config = dict(
    model='self-supervised audio encoder (BEST-RQ)',
    inner_norm=False,
    layers=8,
    muon_scale='original',
)
Rows from block 3, named by matrix and row number. Rows with one number belong to one attention dimension. Each number is 128 + 32 x the weight over its row's rms, rounded and kept within 0 to 255. All counts start at 0. After the name is the row's rms in percent of the matrix's.
# v: attention value (model.blocks.3.attn.v.weight, 128x128), inputs 0-127
# proj: attention output (model.blocks.3.attn.proj.weight, 128x128, transposed), outputs 0-127
v.95 078 [ 88 177  86 118 120 115 144 117 136 132  64 127  93 110 128 106 106  82 189 160 119 138 135 188 131 193 158 108 153 149 138 189  92 166 161 116 135 149 138 141 163 111  78  90 158 159 135  59 123  99  95 113 182 163 111 153 129 118 127 119  39 183 161 164 159  99 163 112  70 127 112 180 164 155  85 158  90 131 121 140 103 162  56 129 144 138  57 149 144 190  89 163  93 131 135 155 180 141 142 123 122 119 149 108  96  93 163 148  95 118 141 106 160 174 103 157 118 117 158 101  85 138 152  94 108 138 133  97]
v.96 093 [123 151 107 104 108  82 136 156  84 127 149  96  71 133 111 110 151 155 180 124 123 147 186 121 140 144 184 117 168 172 125  40 108 167 180 149 136 191 144 149 139 224 118 119 100 149  92  58  91 102 114 110 119 109 169 152 157 143 179  85 142 161 137 121 155 159 101 114  93 156 118  80 142 124 145  92  96 118 125 125 171  93  94 122 131 104 128 164 100 132 103 131 140 139 193 155  92 132 147 121 136  69  77 102 170 123 161 142 161 141 128  58  95 139 150 159 132  66 123 130 137  86 116 110 145  93 137 207]
v.97 092 [136 132 135 147 116 145 106 140 129 148 155 142 182 117  88 157 106 113 160 179 190  93 115 212 153 167 100 169  99 136 125 113 143 144 134 137  66  72 119  88 149 111 135 137 177 122 235 104 112 140 122 116 120 149 113 139 148 164 139  93 105 119 140 101  89 137 130 137  96 136 137 108 147  64 146  95 115 146 127  95 100  93 110 129 146  52 112 150 189 102  59  96  81 156 146 184 105 156 114 100  87 117  93 108 154  78 106 114  91  59 124 108 126 114 112 132 122 140 155 110 165 148 203  77 150 185 160 150]
v.98 100 [ 90 135 106 120 150 146 147 177 186 178  78 128 218 155 128 116 144 104 120 169 149  97 164 114 124  72  91 127 123 114 143  81 116 139 157 175 151 112 119 133 182  95 146 144  98  61 143 157 137 155  95 143 134 140 189  80 149  55 117 152 110 118  89 117 134 124 179 136 169 118  74 155 132 135 188 120 109 117 179 111 102 205  99  68 166 133  86  95 164 128 101 164 119 100 107 163 132  95  56 142 123  96 126 104  97 110 135  82 167 130 166 105 137  91 163 149 107 168 142  91 114  98 164 125  83 124 154 131]
v.99 091 [ 61 122 206 136 186 106  72  94 148  97  96 144 129 101  99 146 145 108 189 136  67 120 140 135 108 121  93 105 106 168  71 146  83  60 192 149  86 128 144 137 109  93 179 128 125  88 132 111 159 187 106 154 114 140 143 114 149 129 173 119 151 128  93  63 140 128 125 163 163  97 151 129 119 129 124 183 126 157 173  75 142 108 137 143 174 107 147  69 154 102 153 141 110 111 114 148 172  62 135 176 110 166 140 140  90 125 139 108 166 145 163 124 165 108  76 119 112 169 103  95  96 160  92 167 119  64 147 119]
v.100 100 [ 87 114  93 138 196 116  84 168 114 187  70 115 169 119 125 125 192 185 135 111 154 117 121 103 107 113 153 132 190  94  93 124 129 116 141 143 159 158 114  97 174  91 113 184 134 142 159 141 113 165 133 133 101 163 143 122  91  85  86 115 171 159 104 136 137 110 115  89  75  86 120 119 186 108 103 108 168 144 113 138 113 155 118 104 132  70 124 140 149  96 149 137 138 144 154 107 106 178 126 134  67 136 122 118 125 119  41  87  64 122 151  77 170  71 123 126 100 160 106 123 178  95  95 206 143 167 186 108]
v.101 093 [141 140  95  82 112 113 141 126  69 106  96  76 120  81 149 137 115 129 121 103  37 122 146 123 174 156 153 181  74 189 157 114 163 152  79 147 132 122 131  86 147 153  71 121 131 172 149 113 158 156 114 109  93 143 138 119  87 164 116 107 174 137 112 146 141 127 159  65 100 175 126 132 133 108 133 134 132 170 142 117  99 118 142 188  83  74 126 143 176  81 115 153 109 103 227 169 138 139 167  86 112  95 112 114 113 195 100  97 148 139 160 140  85 116 107 102 192  80 168 139 165  89 153 111 106 139 168 148]
v.102 090 [109 136 130 144 138 124 186  64 110 152  98  71  96 155 101 173 118 113  94  98 145  87 108  84 144  68 147 180 124 109 110 117  74 170 122 121 121  81  88 103 118 178 116 124 139  92 148 171 103 134 126 158  86 126 107  79 103 207 110 165 176 124 157 119 164  70 161 125  96 137 115 172 157 152 133 117 158 140 149 163  75 163 151 159 178 174  97 164 130 149 132 188 145  91  61  74 130 178 110  99  98 148 110 132 134 129  90 181 124 162  97 149 121 111 150 139  73 102 153 159 127 127 160 149 149 199 156 147]
v.103 099 [152 123 113 142 118 148  85 108 104 122  84 123 175 117 159 122 147 143 112 159 183 132 209 116 122  98 130 133 143 113  86 120 147 121 163 145 160 111  83 112 164 175 138 114 181 110 134 144 138  60 126 149 144  95  81 127 156 108 166  99 155 112 105 161 113 107 111 127 108 129 108 156  99  79 171 158  82 194 170  81 143 158 162 137 138 104  96 128 172 150 144  80 141 107 125 104 120 160 112 131 131 112 103 109  95 126 168 145 146 141  72 138 166 111  71  43 164  56 120 232  40 112  94 150 105 141 135 152]
v.104 097 [147  99 114 139 205 117  98 131 140 153 151 147 104 138 120 145 118 141 141 105 130 110 167 127 164 152 168  92 115 105  85 111 173 162 111 130 104 134 101 105 120 107 167  99 147 150 122  77 121 156 152 174  80 160 144 117  88 123 114  98 178 102 110 189 151 117  86 129 223 134 115 126 112 136 112 134 164  80  64 128 139 108  93 151 120 147 139 195  39 104 110 144 140  80 153  86 129 173 119 141  87  65 138 117  88 208  82 106 164  91 152 187  91 141 148  84  93 143 147 147 197 141 136 109 135  91  93 137]
v.105 089 [165 115 128  93 135 213 140  80 108 131 201 126 175 151  52 189 122  79 156 120 146 164 153 173 141 145  75 119 145 134 106  85 139 156 115 149 164  59 123  97  90 141  71 119 126 141 147  96 136 106 145 135 123 111 139 107 167  94 131  95 152 156 170 134 177  94 114 115 134  98 128 139 123 118 163 151 119 146 114  92 162 139 186 128  84 153 115 103 114 131 187 101 119  88 126 146  51 111 120  39 124 101 118 183 149 112 182 152  88 136 142 182 102 131 133 112 165  98 144 156 153 111 131 119  69 189 106 140]
v.106 091 [ 96  81  84  99 117 128 124 166 102 132 169 149 134 123 115 118 101  90 128 124 122 112 138 111 101 168  75 134 157  98  83 112 102 107 177 131 159 159 139 143 145 140 111 173 146 165 145 144 104 181 103 119 145 185 140 150  95 116 184 168  55 188 159 110 140 136 119 106 124 138 101 112 189 122 134  87  82 125 137 162 161 154 162 106 134 168 112 165 119 173  94 141 137 115 149 123 170  43 134 180 180  70  71 118 128 154 176  77 100 166 100 193  98 139  99 139 158  75 121 131  85 130 100  86  88  70  80 138]
v.107 080 [114  80 173 109  95 159 163 161 139  58  51 103  96  75 155 123  86  97 133 167  93 118  71 172 117 152 145 119  92 139  84 142 189  76  97 106 161 154 141 105 124 180  82 104 172 162 190 142 160  72 195 132 100  88  89 151 127 167 142 106 107 132 102 132 149 117 147  81 141 159 111  74 152 133 141  88 175 102  82 116 163 127 112  92 183 112 166 163 104 107 141 162 130 180 160 146 157  91 183  87 122 158  93 111 120 122 157 155 129 147 127 118 120 143 138  99 131 121 148 172 129  96 179  94 124 102 135 124]
v.108 089 [104  53  99 184 156  32 128 135  95 132 146 129 111 142 206 139  95  94 171 108 162  95 137  99 140 143 148 135 107 115 100 122 117  87 140 169 158 196 159 173 151  97 156 146 110  92  99 112 135 149 132 122  95 123 108  92 125  96 148 121 123 109 148 102 170 147 122 159 193  70 186 151 103 131 143 131 131 145  67 134  65  92  98 118  90 117 131 187  69 143 118 155 108 141 166 152 181 109 167 123 125 129 170 121 150 217 165 118 121 118 123 167 186 146  95 118 116 132  90  81 146  94  92 127 109 106 104 133]
v.109 101 [163  84 157 106 158 141 115 150 105  62 174 130 125  99 215 141 170 143 143 150  94 110  85 117 122  66 129 148 141  62 130 161 117 142 153 143 109 161 193 123 167  92 166 100  67 156 131 166  98 136 106 186 173 167  84 172 124 110 149 100  94 100 128 133  90 123 116 112 145 126  74 140 170 161 148 144 111 100 129 133 118 163 125 115 123 108 141 162 117 146 157 139 127 133 119 125 166 130  81 155  88 141 143 168 135 150  95  94 128 165 108  47 100  46 190 126 111  90 110 192 145 171 114 116 120 100  58 143]
v.110 092 [ 88  93 125  96  96 144 103  23 103  94 126 120  79 136 128 117 140  90 151 123 148  85 189 109 156 121  96 136 160 131 150 173 144 221  92 132 191 115 114 150 152 122 102 106 133 144 131  88 117  91  82 144  90 164 143 114  70 110 114 131  90 159 177 111 167 122 129  95 125 116 132 130  88 161  99 110 102 138 177 106  84 174 130 136 132  61  80 181 121 117 152 104 187 112 119 165 144 161 136 116 142  95 125 172 126 177 146 176  97 130 160 159 117 161 197 101 123 138  92 160 135 114 195 181 132 153 109 116]
v.111 098 [ 87 102 167 134  84 159  84  84 131  68  96 143  85 135 168 175 130  88 122  95 160 167 176 117 147 148 126 102 162 115  83 141 131 155 149 136 212 155 164 110 116 167 123  84  72 140 108  96 150 142 114  96 127 130 179 178  99 137 123 108 149 163 109 126 135 105 133 125 189 109 178  93 112 115 137  98 115 119  38  90 125 126 160 101 175 108 168  99 126 155 116  99 140 127 133 123 168 136 183 105  90 124 153 187  74 142 148  66 151 151 145 163 120  91 141  32 121 153 156 177 157 155 138 104  88 144 129 111]
v.112 085 [144  88 161 107  60 131 125  72  97  68  95 137 123 182 126  51 188  82 109  79 136  80 144 106 110 155 133 125  44 166 104 131 178 109 194 133 136 148 127 149 130  79 133 108 127  94 108 159 188 154 121 118 136 161  73 103 141 112 123 121  69 174 104 113 100 143 147 150 155  88 149 152 116 150  80 111 149 127 189 131 140 160 100 138 111 154 108 112  58 193 110 164 119 180 132 184 194 127  98 128 127 144 121 155 134 169 159 111 103 123 112 120 146 165 113 148  88 162  98 126 110  91 140 161 126 164 149 121]
v.113 094 [146 152 110 149 189 134  96  84 151  99  76 151 168 179 118  94 192 109 153 102 147 158 186 118 144  64 121 117 114 127  81 168 145 101 123  48 149 142 147 163 117 130 111 142 144 151 107 102 109 162 129 121 153  77 142 118  98 143 121 142 122  95 115 134  77 172 164 138 171 172 171 150  81  95 127 157 154 155 146 149  97 147 124 122 136 159 175 149 137 115 135 118 116  70 105 123  90 111 152 139 145 101 189 152 192  91 189  73 179  91  92 114 122 137 144 127 161  87 107  46 108 121 123 131  70 113 116  54]
v.114 092 [135 152  90 109 188 103 125 100 119 115 105 119 121  56 123 145 177  87 134  94 140 156 149 108 168 124  85 146 107 113 138 145 139 138  91  92 144 129 131 146  91 126  84 101 157 153 119 136 160 142 148 155 103 147 222  75 129 143 173 150  80  87 154 113 122 102 217 116 125 130 164 140 163 119 106  65  75 120 147 116 153 127 135 139 110 118 141 140 164  85  92  82 157 126 172 155 126 122 141 106 105 108 157 125 165 157 121 113 108  92 153  35 102  71 142 117 205 171 181  80 144 153 208 132 107 139 105  94]
v.115 101 [ 91 150 104 114  99 108 168 191 139 119 173 164  85  72 140  65 141 136 159 141 106 165 128 120 116  94 180  92 125 130 163  99 130 151 109 187 114 172 130 171  86 179 151 128 157 179 120 108 121 181 101 159 129 137  95 173 105 166 106 164  79 127  98  99 100 150 137  99  90 107  90 210  76 139 186  99 136 154  65 153 134 120 138 103  86 110 170 142 102 142 110 131 158 120 113 107 130 142 117 150 104  96 189 128  60  92  88 136 126 176 133 161 115 153 111  62 133  75 164 135 180  83 100 104 132 111 127 134]
v.116 102 [129 179  73 134 106  75  87 143  94 143 154 123 128  40 156 188  91 156 117 145 146 188 196 164 156  83 153 106 120 148 120 161 124 139  98 146 127 115 115  56 149 163 176 141 166 138 105 177 109  80 123  83 105 104 138 151 125 113 130 160 154 129 122 165 148  95 105 104 124 146 100 139 113 108 174 148 103 130 122 104 212  73 109 128  85 180 143 113 104 113  77  83 139 136  80 167 167 137 154  94 100 144 132 111 157 143  82 162 171 136 135 134  87 149 115 127 168 120 104 167 105 187  57 103 158  86 118 128]
v.117 093 [109 165 166  35 123 133 153  45 149 123 153 109 123 162 119 163 135 138 122 186 172 183 156 145 138 187 201 118 151 127  84 141 104 111 140 105 141 130 150 142 116 159 135 141 106 128 112 113 164 154 160 156 101 139  70 146 102 138 143  93 125 118 111 137 123 118  98 158 117  66 132 152 119  95 136  59 169 117 153 126 180 187 146 166 110 129 124  96 147  88 166 153  69 110 187 165  87 186 138  89  88  94 114  95  78 117 133 145 144  99 118 112 161  97  85 125  56 108 125  97 168 145 143  77 161 171 113 107]
v.118 096 [115 207 137  95 161 101 145 133  96 118 181  94 162  98  95 154 143 114  81 135  93 106  77 156 102  98 134 131 117 116 173 117  82  88 147 123 146 135 167  70  74 129 167 115 133  61 138 159 114 166 170  80 101 103 157  75 200 114 151 126 148  91 178 105 163  94 114 111  88 152 115 148 185 135 178 109 130 132 143  84 212 146 135 145 139 179 107 154 129 128 104 147  76 122  78 157 156 131 118 106 115 191  97 157 156 130 103 135  96 148 178 167 131  51 128 101 151 115 137 121 119 154 106  87 168 135 132 156]
v.119 082 [174 131  79 112 142 104 157 178 101 172 143 105 146 170 168 100 136 136 147 115 135 168  85 137 159 149  67 153 129  89 110 141 153 119 155 123 108 127 151 143 144 125 156 155 146 195 165 157 130 162 101 133 153  97  93 189  89  86 134 163 148 185 100 101 129 154 107  78 103 164 168  99  36  60 139 158 161 187  74 146 122 137 138 132 122  93  89 129  77  88 114 102 119 141 124 178  44 129  87  84 151 130 132 128 133 139 116 116 112  70  89 161  78 168 147 174 120 136 156 147 114 132  92 146  82 146 105  87]
v.120 084 [ 61 144 110 158 110 124 175 185 128 124 119 109 196  71 140 104 125  96 131 112  74 113 110  92 121  89 137 164 170 100  97  89 128  34 104 181 139 129 113 142 116 124  92 114 132 127 148 138 146 185 210 155 183 102 141 142 167 111 179 156 140 163 109  86 152 146 180 148 128 157 128  92 103 135  76 129 203  84 116 156  88 136 111 130 140 118 179  91 114 112 143  92  74 137 137 127  66 189 104  95 116 114  96 164 154 143 113 154 107 153 117 114 174 138 137  66 107 152 120 122 164  85 151 121 125 166 154 138]
v.121 091 [135  75  94 102 126 109 102 151  89  97  68 173 208 149 136 148 133  94  68 100 161 106 171 147 120 103 139 123 141 154 164 164 110  95 139 161  76 124 111  57 165 111  96 144 101  97  84 168 144 151 179  59 119 150 114 161 156 126 118 140 156 110 171 119 119 132 148 134 135  75 150 110 134 134  94  98  93 113 106 100 136 135 180 198 140 141 180 125  97 155 167 188  56 108 157 123 156 116 167 151 102 143 110 146 141 169 134  70 126 172 121 172 120 142 123 161  96 127 133  96 142 132 114  97 103  56 199 103]
proj.95 079 [184  72 127 117 101 165 132 123  96 160 160 155 171  76 164 126 153 162 139  81  83 118 137 126 143 144  82 138  75  94 141 100 139 134 109 180 123  84 124 142  84 146 163 136 155 168  67 154 145 138  88 129 174 124  89 148 119 148  99 134 131 108 113  75 122 139  54 141  98  87 163 107 154 121 143 133 107  92 132 167 225 142 163  89  73 121 126 167 157  90 119  98 142 155  65 115  79 183 157 160  92  81 145 131 101 111 118 172  82  83 123 130 102 120 178 106  85 120 161 149 171 159  88 170 163 119 118 121]
proj.96 096 [166 176 101 150 159  97 157 137 210 107 102  92 104  65 152 170 123  99 106  83  95 116 128 160 163  83  98 137  97 143 110 123 111 112 144 120 162 101 162 133 168  85 144 135 161 157 100  85  90  68 152 100 207 100 190 118 122 121  99 127  74 125 170 154 128 146 111  67 176 148 110 120 118 140 102 118 167 133 158 116 148 170 175 120 100 114 169  92 130 100 165 125 110 185 149 102 116  79 132 142 104 137 173 100 149 140  75 145 111 125  97 179 169 101 101 126 153 122 200  74  86 135 171 106  93  82 143 119]
proj.97 091 [139 116 186 138 143 133 110  86  96 113 118 118 101 154  94 165 143 115  90  85 147 141 151  86  83 104 121  48 206 131 180 121 141 124  54 143 122 121 159 155  66 109 130 160 124 118 116 107 147 149 101 145 175 138 145 128 124 120 112 103  93 115 123 144  62 123 177  98 152 152 144 164 122 152 130 165 112  77 116  88 144 133 143  79 125 206 155 147 122 183 112  91 102 183 124 143  68  97 151 158 127 110 131 125  84 121 155 115 143 145  72 128 158 184 169 208 155 151 109  91 110 176  93 148 180  83 107 170]
proj.98 095 [211 131 108 165 136 110 108 105 127 183 109 116 140 175  81  92 163 145 101 166  99 128 140 129  17 161 101 153 162 116 168 152 170 164  84 122 145 132 147 104  82 119 105 108 170  80  93 118 102 154  94 112 121 129 115 123  91 117 100 133 124 150 125 156  81 119 212  73 143 163 169 108 126 108  45  57 131 162 156 168 103 166  65 116 179  78 130 147 158 147 124 126 145  79 141 128 111 101 155 142 154 136 145 120 116 126 116 142 107 139 201 135 127 136 122 139 162  81 105 156  96 118 103  87 166 126 110 112]
proj.99 102 [111 140 157 150 174 137  72 167 107 134 101 125 135 125 122 107  79 137  82  95 123 162 109 166 116 135 186 127  99 136 163 185 110 127 134 203 151 142 114 107 127 143 111  69  95 123 116 141 176 131 126 187 145 140 152 151 138  72 129 123 144 136 164  74  69 157 129 172 102 165 130 115 113 221  98  98 121  85 181 118 114 106 107 150 145 144 108  71 103 206 155 101 118 130 131 144 135 146 124 120 207 153 148 105 157 104 150  88 112 103 126 140 109 141 177 117 106  89 128 155 116  91  52  65 112 180  68 104]
proj.100 096 [126 141 115 126 165 155 178 157 147  77 142 102 119 143  60  54 109 105 187 125  93 148 125 124 121 173 157 155 139 144 181 146 136 107  88 112 138 165 119 121 111  85 133 164 130 135 135  53 140  70  51 136 150 166 144 162 121 199 105 127 102 127 131  85 124 166 132 151 147 137  83 148 106 100 109 174 125 125 154 136 154 106 113 135 148 134 156 101  57 159 103  85 143  80 117 135 113 106 166 106 190 114 197 151 180 175 106  71 194 109 129 118 124 171 115 125 159  90 120  71 115  92 117  95 164 101 157 161]
proj.101 103 [ 52 145  45 175 190 136  77 156  97 100 105 121 183 155 116 149 151 109 160 166 113 153 183 132 172 156  71 106 121 130  86 166 160 151 144 145 141 108 102 150 181 129 128 188  94 138 130 146 135 105 178 101  75  89 162 115 156 134 142 159  43 130 125 173 121 156 101 116 133  74  92 123  76 136  84 111 159  71 124 114 133 119 125 145  89 153  81 111 109  96 122 101 128 105 132 139  80  91  85 120 118 182 154 164 157 129 127 139 126 140  90 121 148 159 122 175 136 138 107 164  75 136 125 148 137  59 174 139]
proj.102 104 [134  71 115 165  81 126 164 133  72 141 129 213 131 110 190 156 135 160 185 103  89 131 138 125  91 147 115  84 138 153 127 141  79 101  81 114 149 145 127 121  50 121 127 147 156 107 138 161 145 152 107 138 133 168 117  95  78  90 139 147 127 163 131 206 129 175 144 158 199 112 119 163 136 123 146 110 134 126 149 191 118 117  63 115 105 126 148  67 125  86 116 124 168 107 148  67  81 178 186 153 106 107  50 146 116 116 148 149 134 106 126  68  86 138 112 110 185 112  98 142  92 123 117 167 150 146 129 137]
proj.103 101 [141 106 118 179 158 140 144 134 173 108 191 146 104 124 169 138 116 105 187  97 155 145 130 103 115 114 111 158  90 118 127 136  76 118  93 133 151 151 131  67  52 143 103 129  81 127 113  78  83  95  99 132 137 177 139 146 172 101  62 154  95 108 150 151 163  92 167 148 142 168 101  77 162  50 124 175 171  76 123 129 140 142 106 129 126  88 167  95 119 135 147 215 103  78 115 104 152 154  90  88 137 106  89  99 146 137 114 130  96 118 160 172 134 153 130 169 110 179 158 155 149 167  61 144 153 171 162 116]
proj.104 096 [ 56 142 163 103 155  87 107 152 133 163 103  94  79 132 147  99 133 132 147 129 125  78 117 115 135 150 129 159 167 130 153 123  96 170 129 170 103 107  65 177 183  67 126 160 114 103 137 147  76 132  93  95 112 105 124 159 109 135 106 137 130 188 149 119 207 152  93 150  41 133 114 118 173 160 139 167 116 164 188  95 146 115  99 205 135 141  92 132 108  96 102 150 146 175 140 165 126 128 116  74 160 106 119 116 144  38  94 161 151 162 116 112 154 162 118 164 165 119  87 181  83 118 121 114 127 121 178 129]
proj.105 096 [ 63 147 139 121 144 103 138 125 105  88 177 175 143 106 124 152 112 167  66 133 104  89 152 151 148 103  94 168 105 169 143  84 108  90  88 104  84 108 216 131 154 130 149 159 119 160 191  88 125 137 119 189 135 188  71 124  98 113 116 104  76 192  87 193  79 116 200  60 114 148 148 110 121 165 159  90 133 113 107 147 158  79 134 108 150 100 122 107 121 133  87 149 158 122 121 163  82 133 143 124 142 129  81  90 147 127 108 114 114 154 105 179 148 123 126 117  88 143 171 157 126 164 125 145  68  96 160 123]
proj.106 093 [210 127 148  90 169  90 121 117 156 110 117 122 201 113 129  73 191  83 121 165 141 137 124 130  73  58 158 124 125 116  97 140 101  92 110 161 158 145 170 106 108 145 146 146 139 123 153  96 101 106 127 126 124  62 145 141 157 151 129 100  70 132 110  91 105 132 113 137  98 148 141 179 121 173  78 148 147  96  89 139 143  84  89 200 102  68 104 152 152  93  88 151 126 155 151 177 162 159  94 166 128 100 193  79 145 116 118 201 142 110 161 151 154 169 187 150 115 150 173 118 120 151 134 114  94 147 117  84]
proj.107 084 [ 85 123 103 117 119 154  96 212 124  86 125  90 126 121 141 205 106 176 123 122 139 163 179 109 124 141 191 142  77 102  81 178 172 128 188 119 127 125 142 164 155 126 149 137 135 115  99 185 103 139 137 109 152 147  84 132 156 141 117 158  75  66 116 120 154 128 139 162  53 144 115 131  81 112 173 109 153  83 110  79 143 113 138 150 110 152  54 137 177 107  87  99 156 138 201 119  97 101  91 204  89  88  94 125  94 100  92 110 118 129 113 108 157 118 174  97 117 121 111 132 132 172 144 151 133 147 119  78]
proj.108 089 [153 128 132 116 123 121  85 129 137 120 114  72 105 138  93 101 138 124 102 110 152 184 115 129  98 112 137 108 120 109  95 164  91 144 131 166 192 101 109  96 144 125  99 139 159 147 116 179 107 142 187 135 162  83 211 178 127 147  93  74  93 163 105 117 120 125 120 206  69 148  44 139 147 203  67 180 173 170 110 104 132 112 152 174 147 143  94 158 111 181 143 106 121 100 147 159 129 118 111  85 140 128 204 127 163 130 109 168 137 105 198 130 109 138  99  96 112 155 182 136  88 105 129  85 105 130 133 115]
proj.109 110 [147 154 123 108  64 133 112 172 156 201  56  85 134 169  80 163 155  93  77 116 139 157  95 152 107  87 134 162 194 142 118 122 150 119 127  87  94 118  93 166 127 136 172  83 113 131 150 100 110 143 142  93 155  77 164 124 167 107 110 131 217  91 136 136 174 106 120 148 140 153  77 120  89  94 144 162 133 154 177 133 127 145  61 192 125 104 103 104 138 110  79  97 117 128  83 117 141 102 107 124 174 118 138  90 114 176 164 161 117  92 100 120  81 154 124 114 193 150  88 141 180  86 137 122 159 170 129 138]
proj.110 090 [ 89  68 104 100  84  74 128 153 141 131 116  96 144 182 121 116 128 169 138 115 100  98 137 155 132 122  78 131 134 155  97 149  60 103 115 115 182 169 108 104  63 150  99  75 150 145  99 152 135 151 111 108 110 116 150 126 144 115 149 135 124 187  63 179 162 166 189  54 118 120 141 172 183 173 136 166 168 136 168 149  57  93 138 105 106 139 121 111 115  99 118 148 154 140 165 158 121 132 133 165 160  64  87 111 132 162 105 101 121 107  81 112 115 120 131 211 117 139 140 184 104 108 169 137 116  56 156 131]
proj.111 100 [ 61 157 120 119 168 145  90 186 129  83 124 116 149 155 166 106  94 192  86 231 145 116 165 138 119 126 152 186 133  87 146  94 110 106 129 131 133 122 111 132  85  76 137 135 101 161 102  98 131 159 154 132  85 180 165 144 132 121 177 105  96 160  88 125 184 151 139 139  84 170 133 150 147 125 155 135 148 104 123  90 101 132  88 199  99  54 114 142  86 108 141 178 157 138 143 170  75 148  95 131 161 102 116  50 135 120 168 115 150 171 100 133 135  82 105 143 102 140 136 146 100  93 125 123 180 151  83 106]
proj.112 097 [140 156 160 169 120 120 116 183  94 132 146 147 145 178  99 124 144 124 142 114 182 129 161 102 125 111 119  97  96  90 132 135 159 145 151  81 141 141 122  74 126 148 104 102 155 129 146 209 181 148 168  94 127 146 125 155 134 104 109 138 125 142 180 174 120 132 166 134  54 128 143 103 176 148  93 125  72 175  69  98  55 153 155 138  65 124 104 146 176 149 150 105 154  83 121 203 179 131 155  98 187 114 137  81 130  86 120  92 113 141 143  72  59  95 137  84 111  99 141 167 191 116 126 132 102  93 113 106]
proj.113 094 [175 144 193 124 136  93 131 174 123 202  79 150 140 138 103 132 112 116 119 121 162 157  82 126 137 107  34 151 115  84 116 146 203 179 120 126 154 136 140  61 128 169 124 132 134 118 149 120 129 108 127 124  93 104 119 143  87  94 199 167  75 167 154 113 141 125 110 181 103 140 154 105  90  79 102 149 133 120 164 104 121 183 105  71 161  90 151  96  75 111 127 118 149 143 143  81 143 120 131  93 142 101 147 181 141  62 117 105 164 124 168 158 129  66 164 182  66 173  95 152 149 114 114 119 140 131 154 140]
proj.114 104 [138 102 147 123 130 163 124 183 127 181 114  67 123 144 116 128 138 116 103 156 142 165 157 153 143 105  67 129 152 113 152 166 182  69  86 181 140 135 101 111 130 140 207 143 143 159  92 165 121 134  79  65  93 118 170 148  88 113  88 146 117 145 124 139 115 173  89 151  83 145  78 197  72 150 136 107 157  93 141 141 110  82  92 140 126 147 153  75 104 136 141 104 162 176 152  67  81 109  93 162 112 141 149 142 102 151 165 103 160 106  74 183 156 144 116 199 113 111  87 135 148 137 100  91 148  79 155 159]
proj.115 109 [138 147 160  84 167 149 156 129 140 109  85 132 197 101  90 138 122 140 119 169 134 103 181 111 110 145 154 128  82  98 102 136 121 136 159  80  97  64 118 205 146 127  99 148 126  55 148 130 123 105 173 111  69 143 178 155 139 116 116  89 142  90 140 113 144 173  99 119  79  63 125 146 164 106 110  76 112 140 122 110 144 114 126 103 180 184 132 141 101 118 131 116 101 100 117 167 204 142 141 106 160  69 188 107 153 159 109 164 184 177 125  85 159  93 128 152 139 130 108 100 113 160  65 186 118 184 154 114]
proj.116 098 [107 113 105 138 155 119 115  79 136  88 175 134 105 109 108 117 157 102 114 121 121  88 105 116 182 167 189 123 126 119 127  41 113 119 161 162 105 138 114 162 107  90  80 126 109 138 112  58 136 139 129 102 112 104 177 171 173 158 110 114 119  76 162 150 190  96 100 128 158 116  78 161 113 148 173 117 178  92 190 142 176 171 145 107 110 135 152  74 160 119 191 153 118 142 160  48 151 166  97  93  98 192 109 148  98 142 112 168 130 162  85 172 146 102 110 117 128 115 143 126 147 117 107 131  85 173 171 188]
proj.117 091 [106 153 130 130 128 136 107 120  98 122 130 235 104 111 151 188 123 160 117 138 135 145 129  81 108 118  95  74  91 120 145 100 119  80 128 116 128 117 131 178 151 119 144 116 184 112 142 117  88  85 120 131 187 135 129  77 121 155 165  85 117 130 110 116 131 159 136 108 107 189 119 177 149  81 123 148 135 163 109 102  93 115  98 113 140 177 124 120  75 142 118  94 162 132 128 116  95 106 125  69 202 124 194 138 223 124 165  77 103 229  77 148 115 144 102  74 153 135 134 126  98  94 126 184 115 134 144 104]
proj.118 091 [120  70 145 161 129  99 108  98 160 154 119 159 111 177 100 189 153 108  73 145 153 136 115 134  91 158 188 115 135 128 129 119 115 114  83 168  90 132 121 176  91  98 147 145 213 121 170 135 201 166 182 106 143 127 171 105 140 111  96  89 144 154 137 180  68 114 116 117 117 106 105 143  52 118 105  80 112 125 161 142 185 145 137  83 173 133 104 111 181 179 155 115 137 118 172 121 128 135 136 220 101 107 151  93 115 110 163 132 117 149 100 143 114 108  99 112 169 101 115 132 128  86 123 163  55 161  86 124]
proj.119 087 [101 135 137  63 143 161 127 127 141 127 153 133 146 149  75 113 165  85 140 175 120 112 116  94  88  91 171 101 165 202 116 143 218 184 124  96 115 147 134 131 144 126 121 108 127  88 138  41  86 146 179 131  90 103 142 139 104 114 137 153 116  86 109  73 123  90 166  85 114 131 118  93 116 112 188 143 151 105 135 145 183  91 176 129 148 117 162 145 140 118 147 103 134 208 152 134 143 167 151  80 124 105 129 191 131 141  91  97 122 200 112 177 122 146  85 151 114 130  85  81 154 119 127 112 156 139 207 123]
proj.120 086 [134 146 120 125 134 146 142 160 181  87 122 130  69  96  85 126 149 155 139 169 124 216 165 123 165 147 145 120 183 180 132 125 129 208  86 144 135 101 199 151 143 103 161 133 149  99 174 149 127  67 137 115 126 159 109 152 107 113  64 141  73  89  63 139 119 150 141 152  90 132 122 128  75 128 184 111 129 151 106  62 155 130 142 132 151 133 140 131  99 138 100 135 110 122 149 161 116 100 131 140 126 151 131  75  87 126 115  67 178 128 152  64 129 121 101 157  87 110  88  81 149 135 175 102  69 151  55  96]
proj.121 092 [122 110  98 143  95 115 167  89  75 109 155 113 182 155  97 134 158 143  88 159 130 122 142  92 110 158 180 141 119 143 112 150 110 168  99 133 188 148 137 128 125 131 144 107 132 141 192  98 110 117 106 123 108 102 149 120  98 179 147 103 151 129 136 135  88 126  82 161  74 165 113 204  98 166 104 168  65 142 166 120 117 172 110 169 102  97 118 136 116 115  75 142 130  77 124 132 149 165 148 150 153 149 199 101 166  96 205 108  65 138 172  71 153 137 181 128  68 126 152 126  67  91 117 153 138 181  80  75]